config.yaml
conditioning: "class"
targets: ["finding"]
num_classes: 11
cond_dropout: 0.1
mlp_ratio: 4
head_dim: 32
patch_size: [8, 8]
init: "kaiming_normal"
eps: 1e-08
adaptive_grad_clip: 0.02
ema_decay: 0.99
epochs: 149.1
lr_schedule: "cosine"
warmup_steps: 820
weight_decay: 0.4
Rows from block 5 of a small class-conditioned image diffusion model, named by matrix and row number. Rows with one number belong to one neuron. Each number is 500 + 25 x the weight over its row's rms, rounded and kept within 0 to 999. All counts start at 0. Numbers have three digits each.
After each neuron's rows are labels from the 100 images, of 14848 (inputs lightly noised), where the neuron reaches its highest value: "top examples" is what is common among them. Only what is clearly more common there than usual is listed. The data: capsule endoscopy frames (Kvasir-Capsule). In brackets: how many of the 100.
# fc1: MLP up (model.blocks.5.mlp.fc1.weight, 1024x256), inputs 128-255
# fc2: MLP down (model.blocks.5.mlp.fc2.weight, 256x1024, transposed), outputs 128-255

fc1.284:480481517518517489489524444501508465475503520488508489469488523446453476523512506513509509517524519512502503471507495500482425478510459477553511493491490549494465496508523439535493507500518501459487485501546496506503530514536489524481487493524534477498515475487499460505492470526516506496515479517507533529482574549526522509534493510492495504580549497537505473504487495561465486523485
fc2.284:476480535513527487475544473481493484483474496490507514508449524504519488564494530504511518483514507500469515479509505463535477470481497465476485506499482470474456472513521485531497480470478490435475540534519484504512491462504484555471467484528458492506521522491480475488504488522531429563486544517509512481484564502500505538426471521462503540484521524484493492478541492484503505508519
top examples: finding: ileocecal valve (42)

fc1.19:557512515483431507498489519518487513508485518522500445511510515516537536496515466510488514480504496511494521496503476457527502498448515540503486495513496453484510553521504514520497503504509495491470490462489485513491503497431501451486460503534509507525494482451496509474517549494529519502512519457510516520528455500494491506449474489503478473470492511516502497464527509504502488460516
fc2.19:497503493491494479512469498478555519510488483469456492484502504492485481484514522518522530526483498470480527501523513497485489496529451493432522504493482529484503456519466526493516506508474510476494494458517502516484486492497529550542523479491499517536454483491516509496476478477490499455522553516467518497458491544520464488547456530480499506524509504523467489523507540477509468515533
top examples: finding: ileocecal valve (37)

fc1.227:508509506466498489453441476483486487522486518509497453526512520466523500485510522518525491483493531512526496527473520526531494497520526514502438504465486462476507453521481526485556479468435480493496478522539464484491499546462519467488457450515493492523496516477490477461514471517454512493506525465433516477500494498487456486503465475460492515438483499505516531516476498471499471509500
fc2.227:515500497461482496536485510516499515505488486498521540507519474483484493486475506512480454534512477533451564500500423514506474547490516477507467504534489531508476502510525545490489491488521500531512481491503498507468535489518499499507527492507499485499491534498485494468467504487441506494517477544492474482508464471508513490536520452513500445576549493553511517483478490519502491483522
top examples: finding: blood fresh (36)

fc1.272:496494493508513498557551506515514492514499484494514514472478513543498532486473472476473525502505493518488525515516513472531456452486487529478542472520526509504528498533476507509476491545512525515509491494506514498486500479512506470496510538484500458519492481543519520514468514466460470482508461550518506515500460486515479483527505464515483504472484458463535449468506500485451498478496
fc2.272:488489532469492512506498506522530502496460457503573524483501469511504466480479450513451490483474470519537505504505481473524474506506504534512443483561487513484502488469470458524468498509468496500511464435527478527482541502516490483569505488508458491502469533512512497479503487437512453468462516490512487536506465494504542511504506493515544490505488529519489472492493543487498483500514
top examples: finding: ileocecal valve (31)

fc1.485:503486484544446529518500529515485482481468480505495429466464529448515496481501493501537522485513501516478505502523457496491453519480533523458472480512478473492481511509503495484512487494494518489430460475511492536519508467527497484497464516491522497506498487491505507485488502507486469521532536497523512480534455455504561506537438479511518484535497525507484520505530482540471497434505
fc2.485:470498511522495516493510484542473497496515468485488478525479543450513521488529491487480514518484493489494490523502481546469482483542461487514481526471512512438514501497461465513525488527447559441450476465461461484515530512458546494523511531470483506525493565492539478464468502481471499470499521516516464468475502492482461491507497470437517508482482500531461486452509502532539457520512
top examples: finding: ileocecal valve (27)

fc1.463:519531473487428509533503513494476486486473479455491462515489517524492505455479486487518510493511486461506481484480514498538518468493486522454458506535525537476470462504525509475512504480514469502469516477541490497547481496495486507476493474477513504516456464473535501489489527509517486516456474479494528458531466500508496454497501498520482465521494467492519530532512455516537501441508
fc2.463:507524524509504485520530516489514531515492503536475471503478523447467467510522470530530494503502527534502525536523490506468491536485492508516479516467499522491494546514514486520501477473535509493517507506503518509507462482536485502500473550490517493447499533509484496503524491506537517496441525520492512530432515503506489538515510515479472483457488527505507487490463513462497502556565
top examples: finding: pylorus (29)

fc1.552:476508483477523474465509475513524531501523534544521509494463496469494502495510497509528471524517504519476517503498513531520468434524504476501499494504463498518507471522472456513494483512467507512508488508487514444455483478529497508490521461484514498497511480492501421456482450479459469497461483533438582479501547501496494504521520498497492496480462486469475507514484493489460538513483
fc2.552:456487468494476514505492505514512500511483460515473514479513519464482465475511479522539513512449485458499507513506510477496497519503524552478504468479528451512502507531518498553529519500502528508502473466500477491486472475482534446505540461506451506541462484477505496495491470499487490492505495521523544508545482546504498531484482521539462538493475516508497499478501490438467481478494
top examples: finding: reduced mucosal view (50)

fc1.288:568556536580451593508507527542505519508539542518523496495518527528527529464524509494519505493508499486516508477529468469475516519493470497496493494510498492481477499528529517492501512501490512441424457430456459482444450485488494461440453520506506524498504489469509500470505520516533484522519517475480512522500442524460523505460489472496521478486497492506475489502511486504516480436512
fc2.288:474493504492504474511460482462480487476511494455500493520451493491497489516465529489502460519511489521498480461509529503521491453554454469504472483459485489515488469487545499509460494544544529444485488494458502486488507499508544482503539534437511500470516452517509481471453519481478496523500507537495496514509506515484451481489498525482499532466490475472487517498504517541506480509543
top examples: finding: ileocecal valve (33); finding: blood fresh (26)

fc1.289:478470458497522481462506483495466447500465462507487509475459481527494478514525538491513468519499487471511510511540540514522431479512479481488484485489486523484510484528477509481514499525482538495503530528526500506510497511515479515527506512493489489542488427518529492496460468513508521459483458500484510520526534511490501510536501526546507529500514512458490475519520467517496484507518
fc2.289:502496499493480487476488492488534485514498494439477475496502456491472494473532516523511497530522502487516488467527536493488500509507444463438476471453510505520506471516481492494511558472490557479496493488493519483498449496563481525465503464496554506486499505452510507530523486506497496506548497526467517481486487506462500499485502538491516506490533512490451468535506492533491511459504
top examples: finding: reduced mucosal view (25)

fc1.183:479554468563508491552467489480483526485474488506497496519462497477527504514539505445494442454516511488554500473480556519492510482494476476478513507502516506513446476479518473518510491561516485500490490479527523446495482462488498517452471471487468526469467497491551498459533473493496494503436488464515526507521504488510511533505489489512499513433534535512503509510496477502525519471480
fc2.183:471518478522509504532441516465495496507492499486488461525487515454532534486494491495512506460529497484524503485475532554506511445538455496464534483516557528521498508454516465524534534532514499516512499460519503488503514479482494530503543509485507504480481456476489500509525490502481516514445491475509548523500476536496504538535498486498470509478543525527499494520489491505479544479487
top examples: finding: pylorus (31)

fc1.206:521527521531510505485501472525523495489494504518509555507518526466494471445486491495503535489505488486485503511466494502481489487504488493472509532517467532528551465524494499538478491514520495453470489483511518499473504518506515484504485488495456470515523500507476428511566456456485510506488452496493517456487477510443454540501452482502488494505487494528479517506497512465480530501506
fc2.206:471480475499480518510506510520522517527460494464492547496489491471499511497531468489458542508494554462550470497493499501496487497474521537500514471545478562495527520468459463558511483520495490507499491522501505481510499476462468507474494496503505463528440478534478528544457518519517498472472459523518537486508484495544515504470512514522523506467490507484500527464508497511484493554445
top examples: finding: reduced mucosal view (61)

fc1.235:509519504459494507494517505481523546505536451496478553484464510488522523497506481460487504513497491462505447493498493517590505530473514519476496509493502471523535498423516492551499527471514536452530536538486471484497467483518456520509487524487555483510476529538523479481509504492479539520486499512506459536508520512555498481536463509510527453477489526520478508516523490551512542484513
fc2.235:505513488488507502517496515483485499485534487477515556459497533490508543517501486440504521517509480488458495497506483480483514471506517527475485520502510489511538490454487456513504528461515519507537512534465529503510483453494449501534507518524540496512519516536531452488516534491504503519491477499494496519513508493521497534506477517515545500506450527495489534519524475517531542475522
top examples: finding: pylorus (26)

fc1.285:536523501521528525502505472469494509482482504475502441483447505517504509499463528451509488470508539540517530537493527558497474541470488473469460511511510486517491478509463496474486512511465541504443462515513526488471475495524474477527492482489454508492496505496545494494533455458511491514454487503487463487487489484483504496544506481491490529454478484498493480500488509516499506519504
fc2.285:507512494503493495506496478458522483501465505480520479534460493505537504485450505466491478506508508507512554522516512542434496537475543449531486470483514528516485548467489546520469492477481465510479485491502499490486471486504498480509490547480431497475492511501523495514512488496546510534497489535534462506464495518484510468526533496483492494493509508514502492503492494532469513498498
top examples: finding: reduced mucosal view (36); finding: ileocecal valve (34)

fc1.357:493477473455483482487489515540512511487513502482503454487431504451538525482497503510550516511504507511492474508511479474519468488503490484477432488571442487528494518496502515545521493514493527497492531483502460488497467490505516505535474503490448502533493502470513485450515499492547502485494511478513484504512505479532497512513448486484515517483515489515524531529486492517507483498509
fc2.357:506503523458486513521538534529504520495489496541499522439501508476553479496506521496529533522542471514497488559479509454497492486467528518500510524476485466522500543556503466539449497489480508469501483497487526512515522502501508492518473497543547487494507514483485471482492461488508488514488514540513511484486507470459502485501465456474475531477502467526480501496513535492466531523567
top examples: finding: pylorus (40)

fc1.122:530495489507507444430461488497486478508462454484490501471505515511480558516499520520488512491501522480531504541490511499510511503453498472482532508482535539509545518486484503485492468518464460504481512467461462486484500521509527495516502480510501508517490498556543562479531489472509502533514468544474488533525477431554517543436522532508485494442509505515479478554467523472447500483500
fc2.122:511543448478489494563463499520507476513486498493498492489506540518468510458524508520496508499519511456487523502490518433511507477480479557493498551501507493520473489496504478494495516471477497529542449442506444475433451497514556474533514513510502528512463531530500518482513510507472557441502496500493489485516454488527474508599482517531516494490493493518490484493480522493500495492521
top examples: finding: pylorus (27)

fc1.165:492520486527475470485495524509486491513499517458514442491487492488466504464527492526505483470511528498502479515484506495537517486521514539450483545560475516487505455491516473485519477511513533465477505513521496481519491491499501497493488492469549512489471503449509479462474459510484503506511483552464507489496516432538529478501520454505524494540526475458555527540525476517487518496544
fc2.165:510496511508502546507460472482517519517519502535520512461486449439500506519541541490499498514543497517472502493521452503534495542504498500504504482527484484518490483557515500542519517478496476492510514525513473510515484544457453468521519471524474496540492508523493517433494448486479516473495507499458492508515511479505577520500513467522488445510492515532506528480457499509545496525509
top examples: finding: pylorus (33)

fc1.528:520511480512513527533524527554481492530462459519494496473501491534524475524491497498470490526517476447499479510518494387531503493490498525517480499514494491493484515535501502521483479517498521463495518464511468525539518518449503503515484528526495504515500464522540500456492485532547523460516450485535503520545478529492521514516464532548509501485527519472506469499556475509522517494518
fc2.528:487492499493486476510505501546507485503494486470483516524513506497457440498515468472472536483486456501468494476473551443452487493497496544498464465548505476473505494475495463536492504502467479510518503503486523498504500500474499515500465528525441496500502465516456503524484480495531489515549503527522557502543490470498495539485483517500506474479514566519523498534519481489523528471514
top examples: finding: pylorus (43); finding: blood fresh (25)

fc1.233:511497505466488500450450440514507504520524488515498525456493519465527473503492491520507499487553505482512465521509545452475510510498494511484513495471489466507467443545501470550459487490462487470504494486505492499477501522515522480468465510484462504501529482492512471391463439478514483478464519481480521521524507486491504500518482443473477497477456520497473431496473509469468494485526
fc2.233:471461496476445495482496492499473518512491473491522511512526517502474472461504513496480545480445490503543516521495520464503458460528452492479502519519513494473524487485520488541508457532518515492486468475473489490482477481459480523486469483509528513517456530487481565555542502530503479490514484504520534474516461522466523509461526490494503522481474478483514536503510491542526514484511
top examples: finding: blood fresh (74)

fc1.748:481502481503502535516515492473509524455509475465522569490543487502481519485543509532479466463452568432512482517464526467508539473494498481469497512534500494512503486488470483509519514513526463498511526479523487472479505507500503489466510489486504491512496477503511477509536459503505539498460490458480514433524474515473549472464493526504495483542539489527504488481470475498469497539492
fc2.748:474491471503501523494520520538489530504469516492500553512539497515474554510528482525464484476458540437535457498486487487456529479509496543482542507544503503471481493490476497539479496525520493494492499497494521475492505519496483510493462494484538491500473463514527557504511498500542477473482494495463497493534485533492527447472532537511481491482500494545506495459486489536507503554483
top examples: finding: reduced mucosal view (36)

fc1.374:488474505503515499453478516509500483542511478487523530542469507471528516483494483480534511509534538511495465499468502441510474493507517484514495526496479496503518435477498457548548494536445518497503523497520518498458463524460503461484510500497481488512472508530501466495452453464497482507494516481486511520477491523540525494488500527473498478535533467451464496471499515586483477528506
fc2.374:462480456486510479501506475564540518528468488473510540566467491473455534504521451482512480514501507504482478493440469500473511503476505515490530485505513521515530524528582498540492512485566503530513502506520502494504524500445479531479499496487566496484476487522457502516470523508485492543496467540479523499486479499500505503502505522485495524493510494486475535508522475452486474530502
top examples: finding: angiectasia (58)

fc1.627:494535530527475502498469519483510499517476542528496485493512507437521493500493499492456504454491515517526467530493486470503520486506482525510514517501490517480500505513543478546501505494515509467510532534506522492561518526520487476474489500484527482479504491460489486495501468523476480503522498498508535520502514502485512462444516450535503483470520493510491505541505460478497524472494
fc2.627:519497514481501494473474516534543504473507483520502457477539485496445528519510489502505508480525482507510514537494473455501506479525528493484502508469498446453511524480518460513508498501490488501515511518486530515511519496460468472514507530495509485483516495519501513493586484501493465495509523482501513493525526521480509480451540518533470489490548502447487471509554516514492531506483
top examples: finding: blood fresh (44)

fc1.63:529472496485519501482482505539494484471579499490505487500507514522508499498492489524461466527515504490513535462498482503504484485513490493492512529490493496493466542524512525516499537491492489487497517499509502531534488502479498500494523467479514516472559528501494515480518513468469516476481474493554567514460564590509531477526512446502516489512503525553517546460516555478438540511540
fc2.63:520485530511507491478498537509506503452520515490494506551450509497523426536509489500487488522498540476482507491540524491503527516456486541502498495529488465519469497466437502486471526515499496483530515530472459540507525579539521473486497511482517498499512484486524535498511489477495444509471503494512569505504528497486502491446498491529509524501531500482499537497503491499492482419504
top examples: finding: ileocecal valve (25)

fc1.343:478460439462479473479502496512466496503460480519521477454500487528498473465529496518491502481470503481518499517542530497498492535499524542449487510512474533488529510481495479485539458521525493520518540513521482485504485514502490503526490507486482526489478471479517494497493506512462508477502476534522507502484468450522503510502482503525525493479475494539488549514511469514482525502523
fc2.343:517513493504486514508526529567490508496517478505538519479532557574466484486485493507513490486457490487520510482482511475497490510506538568419511491536499500517496526455520511501441435504516443492489475475530505511491507500473529474513514526491556503462477505510481486499464504518477500518548488516501480521494463463504528486527537467502499484484497492528511512523470514489483490489488
top examples: finding: ileocecal valve (28)

fc1.330:494506523479433522467491492462491501509507502484481505497503500458514460496516473515497498489479521498510506490481454463447519524543487523510520528488474512501452546450497502527467511503552460479515490482493530490532502484509468514504490470504498522467489494452531509507488488490515507517466490477558431466504458516523545500428506540515504506537509483525526501461486465482551513509464
fc2.330:495439512508545500404507501496511484486502542491508482501500509493493501603519500488505490492505506499507477501493517474507487487494497484495518477492498451495489501501473498503498490486496499495475584615494505500547500495506487499392486492491507490497562513517489505503524524507507400528499470505505503488489612503500501497367512489490478497497513503506492500507511509506501515500481
top examples: finding: ileocecal valve (49)

fc1.521:513460501479461464470491499516464464521505470508443518497470495517517475513556485556512505511515514475580457477483472468489459526526483541482483513485488496471473496473521493533521509504505476494517524495501468499491488472488476515490487466509499515509484486449486496479429506496490504478507494473528482485497495470474521466523456505512482505505463513456466454465485470514509483443486
fc2.521:514455524511542518401510500486516456494515545500503502504507509486507514608506504500507487488504527497502481497487470490487491518517498516504517486480482467497493497508473499507506521496495495496479578630515502498555494495502511514389496517504501497495554515508488507492483504489505429509508459520512495504521617512512506482372515513501497486510483513500494496480507496489503489520484
top examples: finding: blood fresh (32)

fc1.364:495505531485424497487484505463505503502502547499505476485505564464504488494511516522495523512519519550488490500518480491477526496470453516502515513528459486478501497550519481547506493488531473496508517503495502504518514474502472484466462480484529530502487469431445501497476505528498488514540502515487492520462531497504501454440546461527502466516460471506490534516482503473493487447498
fc2.364:484469516466500474466483511510493521496539479516521503473539496490491474454537485501479553473497490504516492512513560517525510487569499501478491458460483496530515487485504466509506492485520503520529500442522477492513488526479512559524480531522477522484504481474491502482543473499538495549505518481474560516552475510465509469508492552499441494512477523510505506562521506450462536532522
top examples: finding: ileocecal valve (49)

fc1.72:502493519492437484515481520491502492523525500492461469498532539470476516516544477561480529485536480518497507526549508448478512504440496514480558460489481497479512502522493515558503474507528482501524517490479480532540509510484505460500483476517515518530505447463463496503457498475494476475551506549522513517510518488477487474476509486533486487524475484483518480493525500498483487438512
fc2.72:480464524461494485458436511518521515518477478523522458496510515494496455459550494546485566487513501506510483569506523498535491496502494520459477518499487493474531528517462496505535448500471484490523484439490445514509485527492515536568451481494534505505522490487472511478527492471464482455530565488483490529524461511495506469513524524490466505511490514489486496513491530479473488516516
top examples: finding: pylorus (77)

fc1.327:505513472533528489478492491516474504500501504493509431474483496535510457493470496501478436491514499491505506499518499530498515538494486497496502499477488514504463445489549482436474494507505521500458505513529506471508481564521496506497526508482500484519481504491556487429480490499485483505496476515511506540508506498518471485511493478514494484502514479509497482536505478518536555485522
fc2.327:534493492550523508477539544467514497489532508508510461509538514484469519521501503474486472456483517475426519495499472532536505535505534470511517486496466512507501483440484509455485528504459515486485519517500495480533480476526478509492506524475452483453529474519525491495486502481460476506529492496493460501496515512564494496470491464524521466513498522494497523534474503538535480505490
top examples: finding: pylorus (41); finding: foreign body (31)

fc1.641:518505533518553445471473469483491459477461443485510480495477522470472471507497542534533507467533521520500479497503470463498468471518484521521491496494502498498515432506520483507513514499515472472511523525534538516513532534491510521476503514448485462479515489497494492468496454524459453508471510480495503558516539554496462482534504501506482485513555486494488489532480501543488442484506
fc2.641:566508569511492462486474470517484525498470468528467514507498522523519501496465526463491507496471482516495540499484513454509502499472526505466476515554493536482506541504480536523502443495527496495530495486559553527506528501434524518518513520537492484483488517518476512512461534479479467522485521512551474485518496491500494544478506495539490536454524492502485491492534539504524520474503
top examples: finding: blood fresh (30)

fc1.623:541481510530526487490515558538510517460464493500479509494453470558520494504535484498501487528533507473489465496474503510499480500515521539505474533477491498525483517484483503469454499472492522492473500472526483511520477534539497473508463531492510505471494521497523511441539504488519492510483499434491495527512493453493542495507512478510505511468495492479536495503508510513482444506471
fc2.623:510499479521478521533521552476487476495504526495483490476500483518495490500505549555476481497497514490525514512495554500475494512550540589495478514548478529554482474476523474448503498484508498495488485513521490486502467504526482464482499522479547494441482532465534490498465512514501536450514457493515523494471479452486514503535505522525506487491484484490512509492505498526491463499532
top examples: finding: pylorus (32)

fc1.337:519540489538495503479508480520496526518514538491496482463502467469505501491477492510458474474506513495492528455506498541471525527505499496498518525471456512510495482518563490453458495538507503471471482486513507484499502534522499477500512492474478478515492495490542494432524486503466471530477457522534512483457497488544458516428466475524501500557524468535504513505493471535512534465546
fc2.337:516483498538496504461494512453523458468479539502485471537495534463469488548530502470540470460483540487474510473489513510534498524547498482504509482485455481475455478481486486486522505511434497496483517572483510484518497462510510493436502499492506488496527477514494523487499512555503469522505460515489508487471554519532501498409485451522533492546482521492486526512481477487498533481491
top examples: finding: foreign body (25)

fc1.569:489497521504517520506488517502455512502508525500472525481492497478509503496507474502481484480472529512501486484517516488434504521519462505543485549489495574496509492528540502548479450519505480488515485517534493481545459499491484494519483505486440519510511522546495484526490517500502503543518475462561500546520514526494478518530528493467498474511479474504499511450530514436467489512506
fc2.569:489507488502487513475534478504513552480486518505479499486519516490515503472478502519476446479484526506522512503511512501510503518470500553486495513508446477517527514504503518544483504509516501519456478529520501428443514527538548520416469494482500482516518479477433445514489484521506506530493423503478528492490470516520503491497510500482487502506505498501492495503498459498505481458472
top examples: finding: blood fresh (32); finding: pylorus (26)

fc1.724:486488492523476501485494496515446509490485446511525480496518499521549502508524518527511455512507465474499491504591491445502468541528467525528488514499472472500494496509518504499491461490550514478505520489495451501508497550452468494463488510513504538494466465504521503475471537512502549511535518508493518554509517454523505518509484526524525519482533503481505505525522466511542476438513
fc2.724:494477460475498478444470484532521469522504498512492495521460561498469466514520466487507488459547512450514508479502493507462500507455510523503521495432490506437436507518514509507496513456514481534498499514515485485479474508493478523477481500501488482547492482507521506496476519496478475544513513513497516544482502480541487523482492504525502482483477504476482501485506472524498493436465
top examples: finding: ileocecal valve (82)

fc1.221:515525543542470531550526534498523521541523505483511515511515540472442507494517479521456523451502464496502529517517484437503525497470522510511539502490536531481494492532527485556503439532546494455488504485500495501531525549488527473502483493472540460545493471494491470485455472494479474481524461523524522503479508495481493502492505476545478489542504483486520470506551481499468524454521
fc2.221:504506562518529526496482516512539526516503475519521531442510479500512472509484478514473524505508466548491488534497470464505507517477515514481449509513509499443526461535459463525516488497470498427513506447466484530523524545510501494561496504471515497511533499509460479452510457457514473494483578495498474483497510528489529455506520497519491525532533508506501481492509522488484517500507
top examples: finding: pylorus (29)

fc1.386:503468516494490488486462498525492465538500478499522543462522497460486499509523505546514515507500471502509497503523507425493467487502547535493508500483485450468526482499507502540536461490524475506528524496498463538530497514494501484488489514534501454566476511489462484502491500478487474428518507484484551530523513480474514497503470512499529506491501505497545493466505496508471458498477
fc2.386:490530492495505474543501506516551499524480529526465509508465461489507500485480548501511472502518531498472511504502502502560517515483517449527494529549497527490525524508488521508510496470511493519515507520487505479514481516515494537474487492494502493473513489474526501497502527546521555495480488492502449498438483500513539504568526489480480503461488495507497543490493467473467529496452
top examples: finding: blood fresh (45)

fc1.54:512479509456516503465473487463493503497493466537512463498466513438542498491474504521506494475521490560485462552543483518498447524495540510503458539548497462509509517491508514515514470478481499526490502509506483491516496540489510488535487516463493490482506518475529500430535501481523474469526523489484465537505551459512484521522480460507480489457463498537511510539491488463500530479523
fc2.54:471478503472468470495528512494530540496517460525495515522473525453495478454519490516494498490462520535482488514522481526456470484551481506500435490434521513486495517475506480528508489498526521508498448440502493458445451512494533502547487523437524508519480585480514514508474537518487488499509516495549515467495471502457475507518512536527493545522492503515499503519486483497498512518552
top examples: finding: foreign body (40)

fc1.38:507494485514515496449439472506493481558478527506534495505458514471521464542478511506501462501520517524491519495538502501526492540516502522498483431475504461468500466503476495503516500474450490502500475496511477494467472556504516485487504519515514423532505503468518466454488507466477461475508522487485521535492504515529487513438471458465455510457562490473504474479492511512475521506491
fc2.38:520511488511478455527497497515448484489506489500525457558504543519438511485501479527508469522509506498495524500497490547437489471498474498494547557495531503486488517483542538496480483516502516501495471497504526492468495473482498574465496518460528507494515559493498526500503498520485529545522472510475497482515483511464483518520514479482506505502484516504475511492477518508495502478477
top examples: finding: pylorus (28)

fc1.656:506518481523513550515506472498477520505487446483565504506476498494494519502527509533497492477488540446502469478524452480484470470491486509510475470551497484508485500510512539491510513496513451493492476482519463505468506514495471454502492499499476499523481476520516501490499495523549510503512506492505491481492467510511538466524512489516515513534483511494565491452475485527522477514467
fc2.656:508478503499492495459500498461582462506512499514507532509478460488530474511469536496499478548523500475456529523501514496481503485491492520577452486475502472474497476475489511493557526456485504473475490508518493479502494491511497511444477466489552513517488534478498494499462492501501481464473485457452492508521513438479480499458513494490507502474496496520499481492492481486513496476503
top examples: finding: blood fresh (28)

fc1.133:485502471485514510474452445500502484443478450517519508495558493528509506481528513491468469479480485478474462520508503509477559514483489486503485529476458509526498479508516503441500494461497480513523523516511512493449490507511476466471469502492477517501498510517489503487509463507509481549471502511430481472490488459487466491506486454487493469502459509514519480483498494462501490471513
fc2.133:483529465492504495530520492509455499508497512498455527496541469544514532513537540497450483466516487494477529528477498490509543513499479508506517508517488527537482465480525529481490512543479464504522508517513555478511520500490458499507549467490506517466487467536515494526515508515472511492482463544508467482507491494489512483488538489509512496535524485487519491510522493528483543508491
top examples: finding: ileocecal valve (45)

fc1.85:500490474493507487466467515510499555521473511485462515501548507485550476509468519495509508498516476489501521478506493474490505503456528466487534494512529474502488539528486498463492510503470499486494521507477506453555519535482486493504548504469453482523492503489515501493463527472461492487524511486506496508552487535499501508506464518511462503484529455490413490468508478494570484472503
fc2.85:479500455500505511505503494478567521491516493485528509529517443456509515508469515502518479535511526464458508527501497515473505490511518498548476518499519495507494499530485498479526486501473453529519508494517506491499499482519520482500540461486479498502523530496521518527519490498554503487482484420433529538520499422479540522498514504537517444427544469479466491496490479496498470481491
top examples: finding: blood fresh (25)

fc1.290:506507510520519541497479506539481500491462518468511466540487494474532456513494482492520487513535479541491490484483513491479476569452495490522453485479502507478506528517534485506509494511460494530498498496497491509495495467465508488535521501517483514507485499496474506494481499504517504510519505495499510515499469515542547494452491464480463501552516507533528481515519497505522446536497
fc2.290:529531515498471508516484485546455494493478473481500517500503511471490530430501467508513466537520503514488461506457533495526520492481508517504538489453516532500503488567539532481478553491471499498467431417509478493471509509522488493497498526550503534510478502475505507498516483496481565515493506510467506501475426474489499524586514503475508517511498503466505469519520498497512487550498
top examples: finding: pylorus (28)

fc1.495:501517516547522498513491507504484507505461476532515496474505523479555485523514516516493444495509504500518486497541498463499430491518473495524502494489487507488478476491530485523503439490528481454510540502504471492525519529512480510490517508494523527492465488490514508468464519536471471495527512532502546560511538507510469507527510479563513516479508485492479517514525469500532519473494
fc2.495:494494494494516459508482526495513515514532518557455491529506476479469492515478487510494477470518522500565506519491540524476509508455510470500484497462533543476484542501535514488499479456531511485493503510523501484503498496505556535485515533457507493489475528482519494494446524516451507512473477503472501539446525495511472520500469481509500538502517498472505489469525477534515556483509
top examples: finding: blood fresh (50); finding: ileocecal valve (33)

fc1.172:481507499485501504516504518476490481506471488463492464506453450488481527466519481496559510468502482484497487503495514481505405482445489491507487472495496531472473514435482532475531506453488518508497476485495466523514506470497484480532502510481515458479504486528502506508539498538513483466478484440504489457528486495504507503482499490510454495541516522474520490512535472515493488495505
fc2.172:482532466499521491503541463450483506484502517490542480519497561472500523507514489475525527508506521504479509496495489512555478546494469502510504532501499518484489508502497504498486546512505553502489506519484490471491511466475527512493517518513508514512515492522544486489518496520520543529498496470478491513462521461546485505526539491456527548513458507515476508547531491467512486516538
top examples: finding: ileocecal valve (49)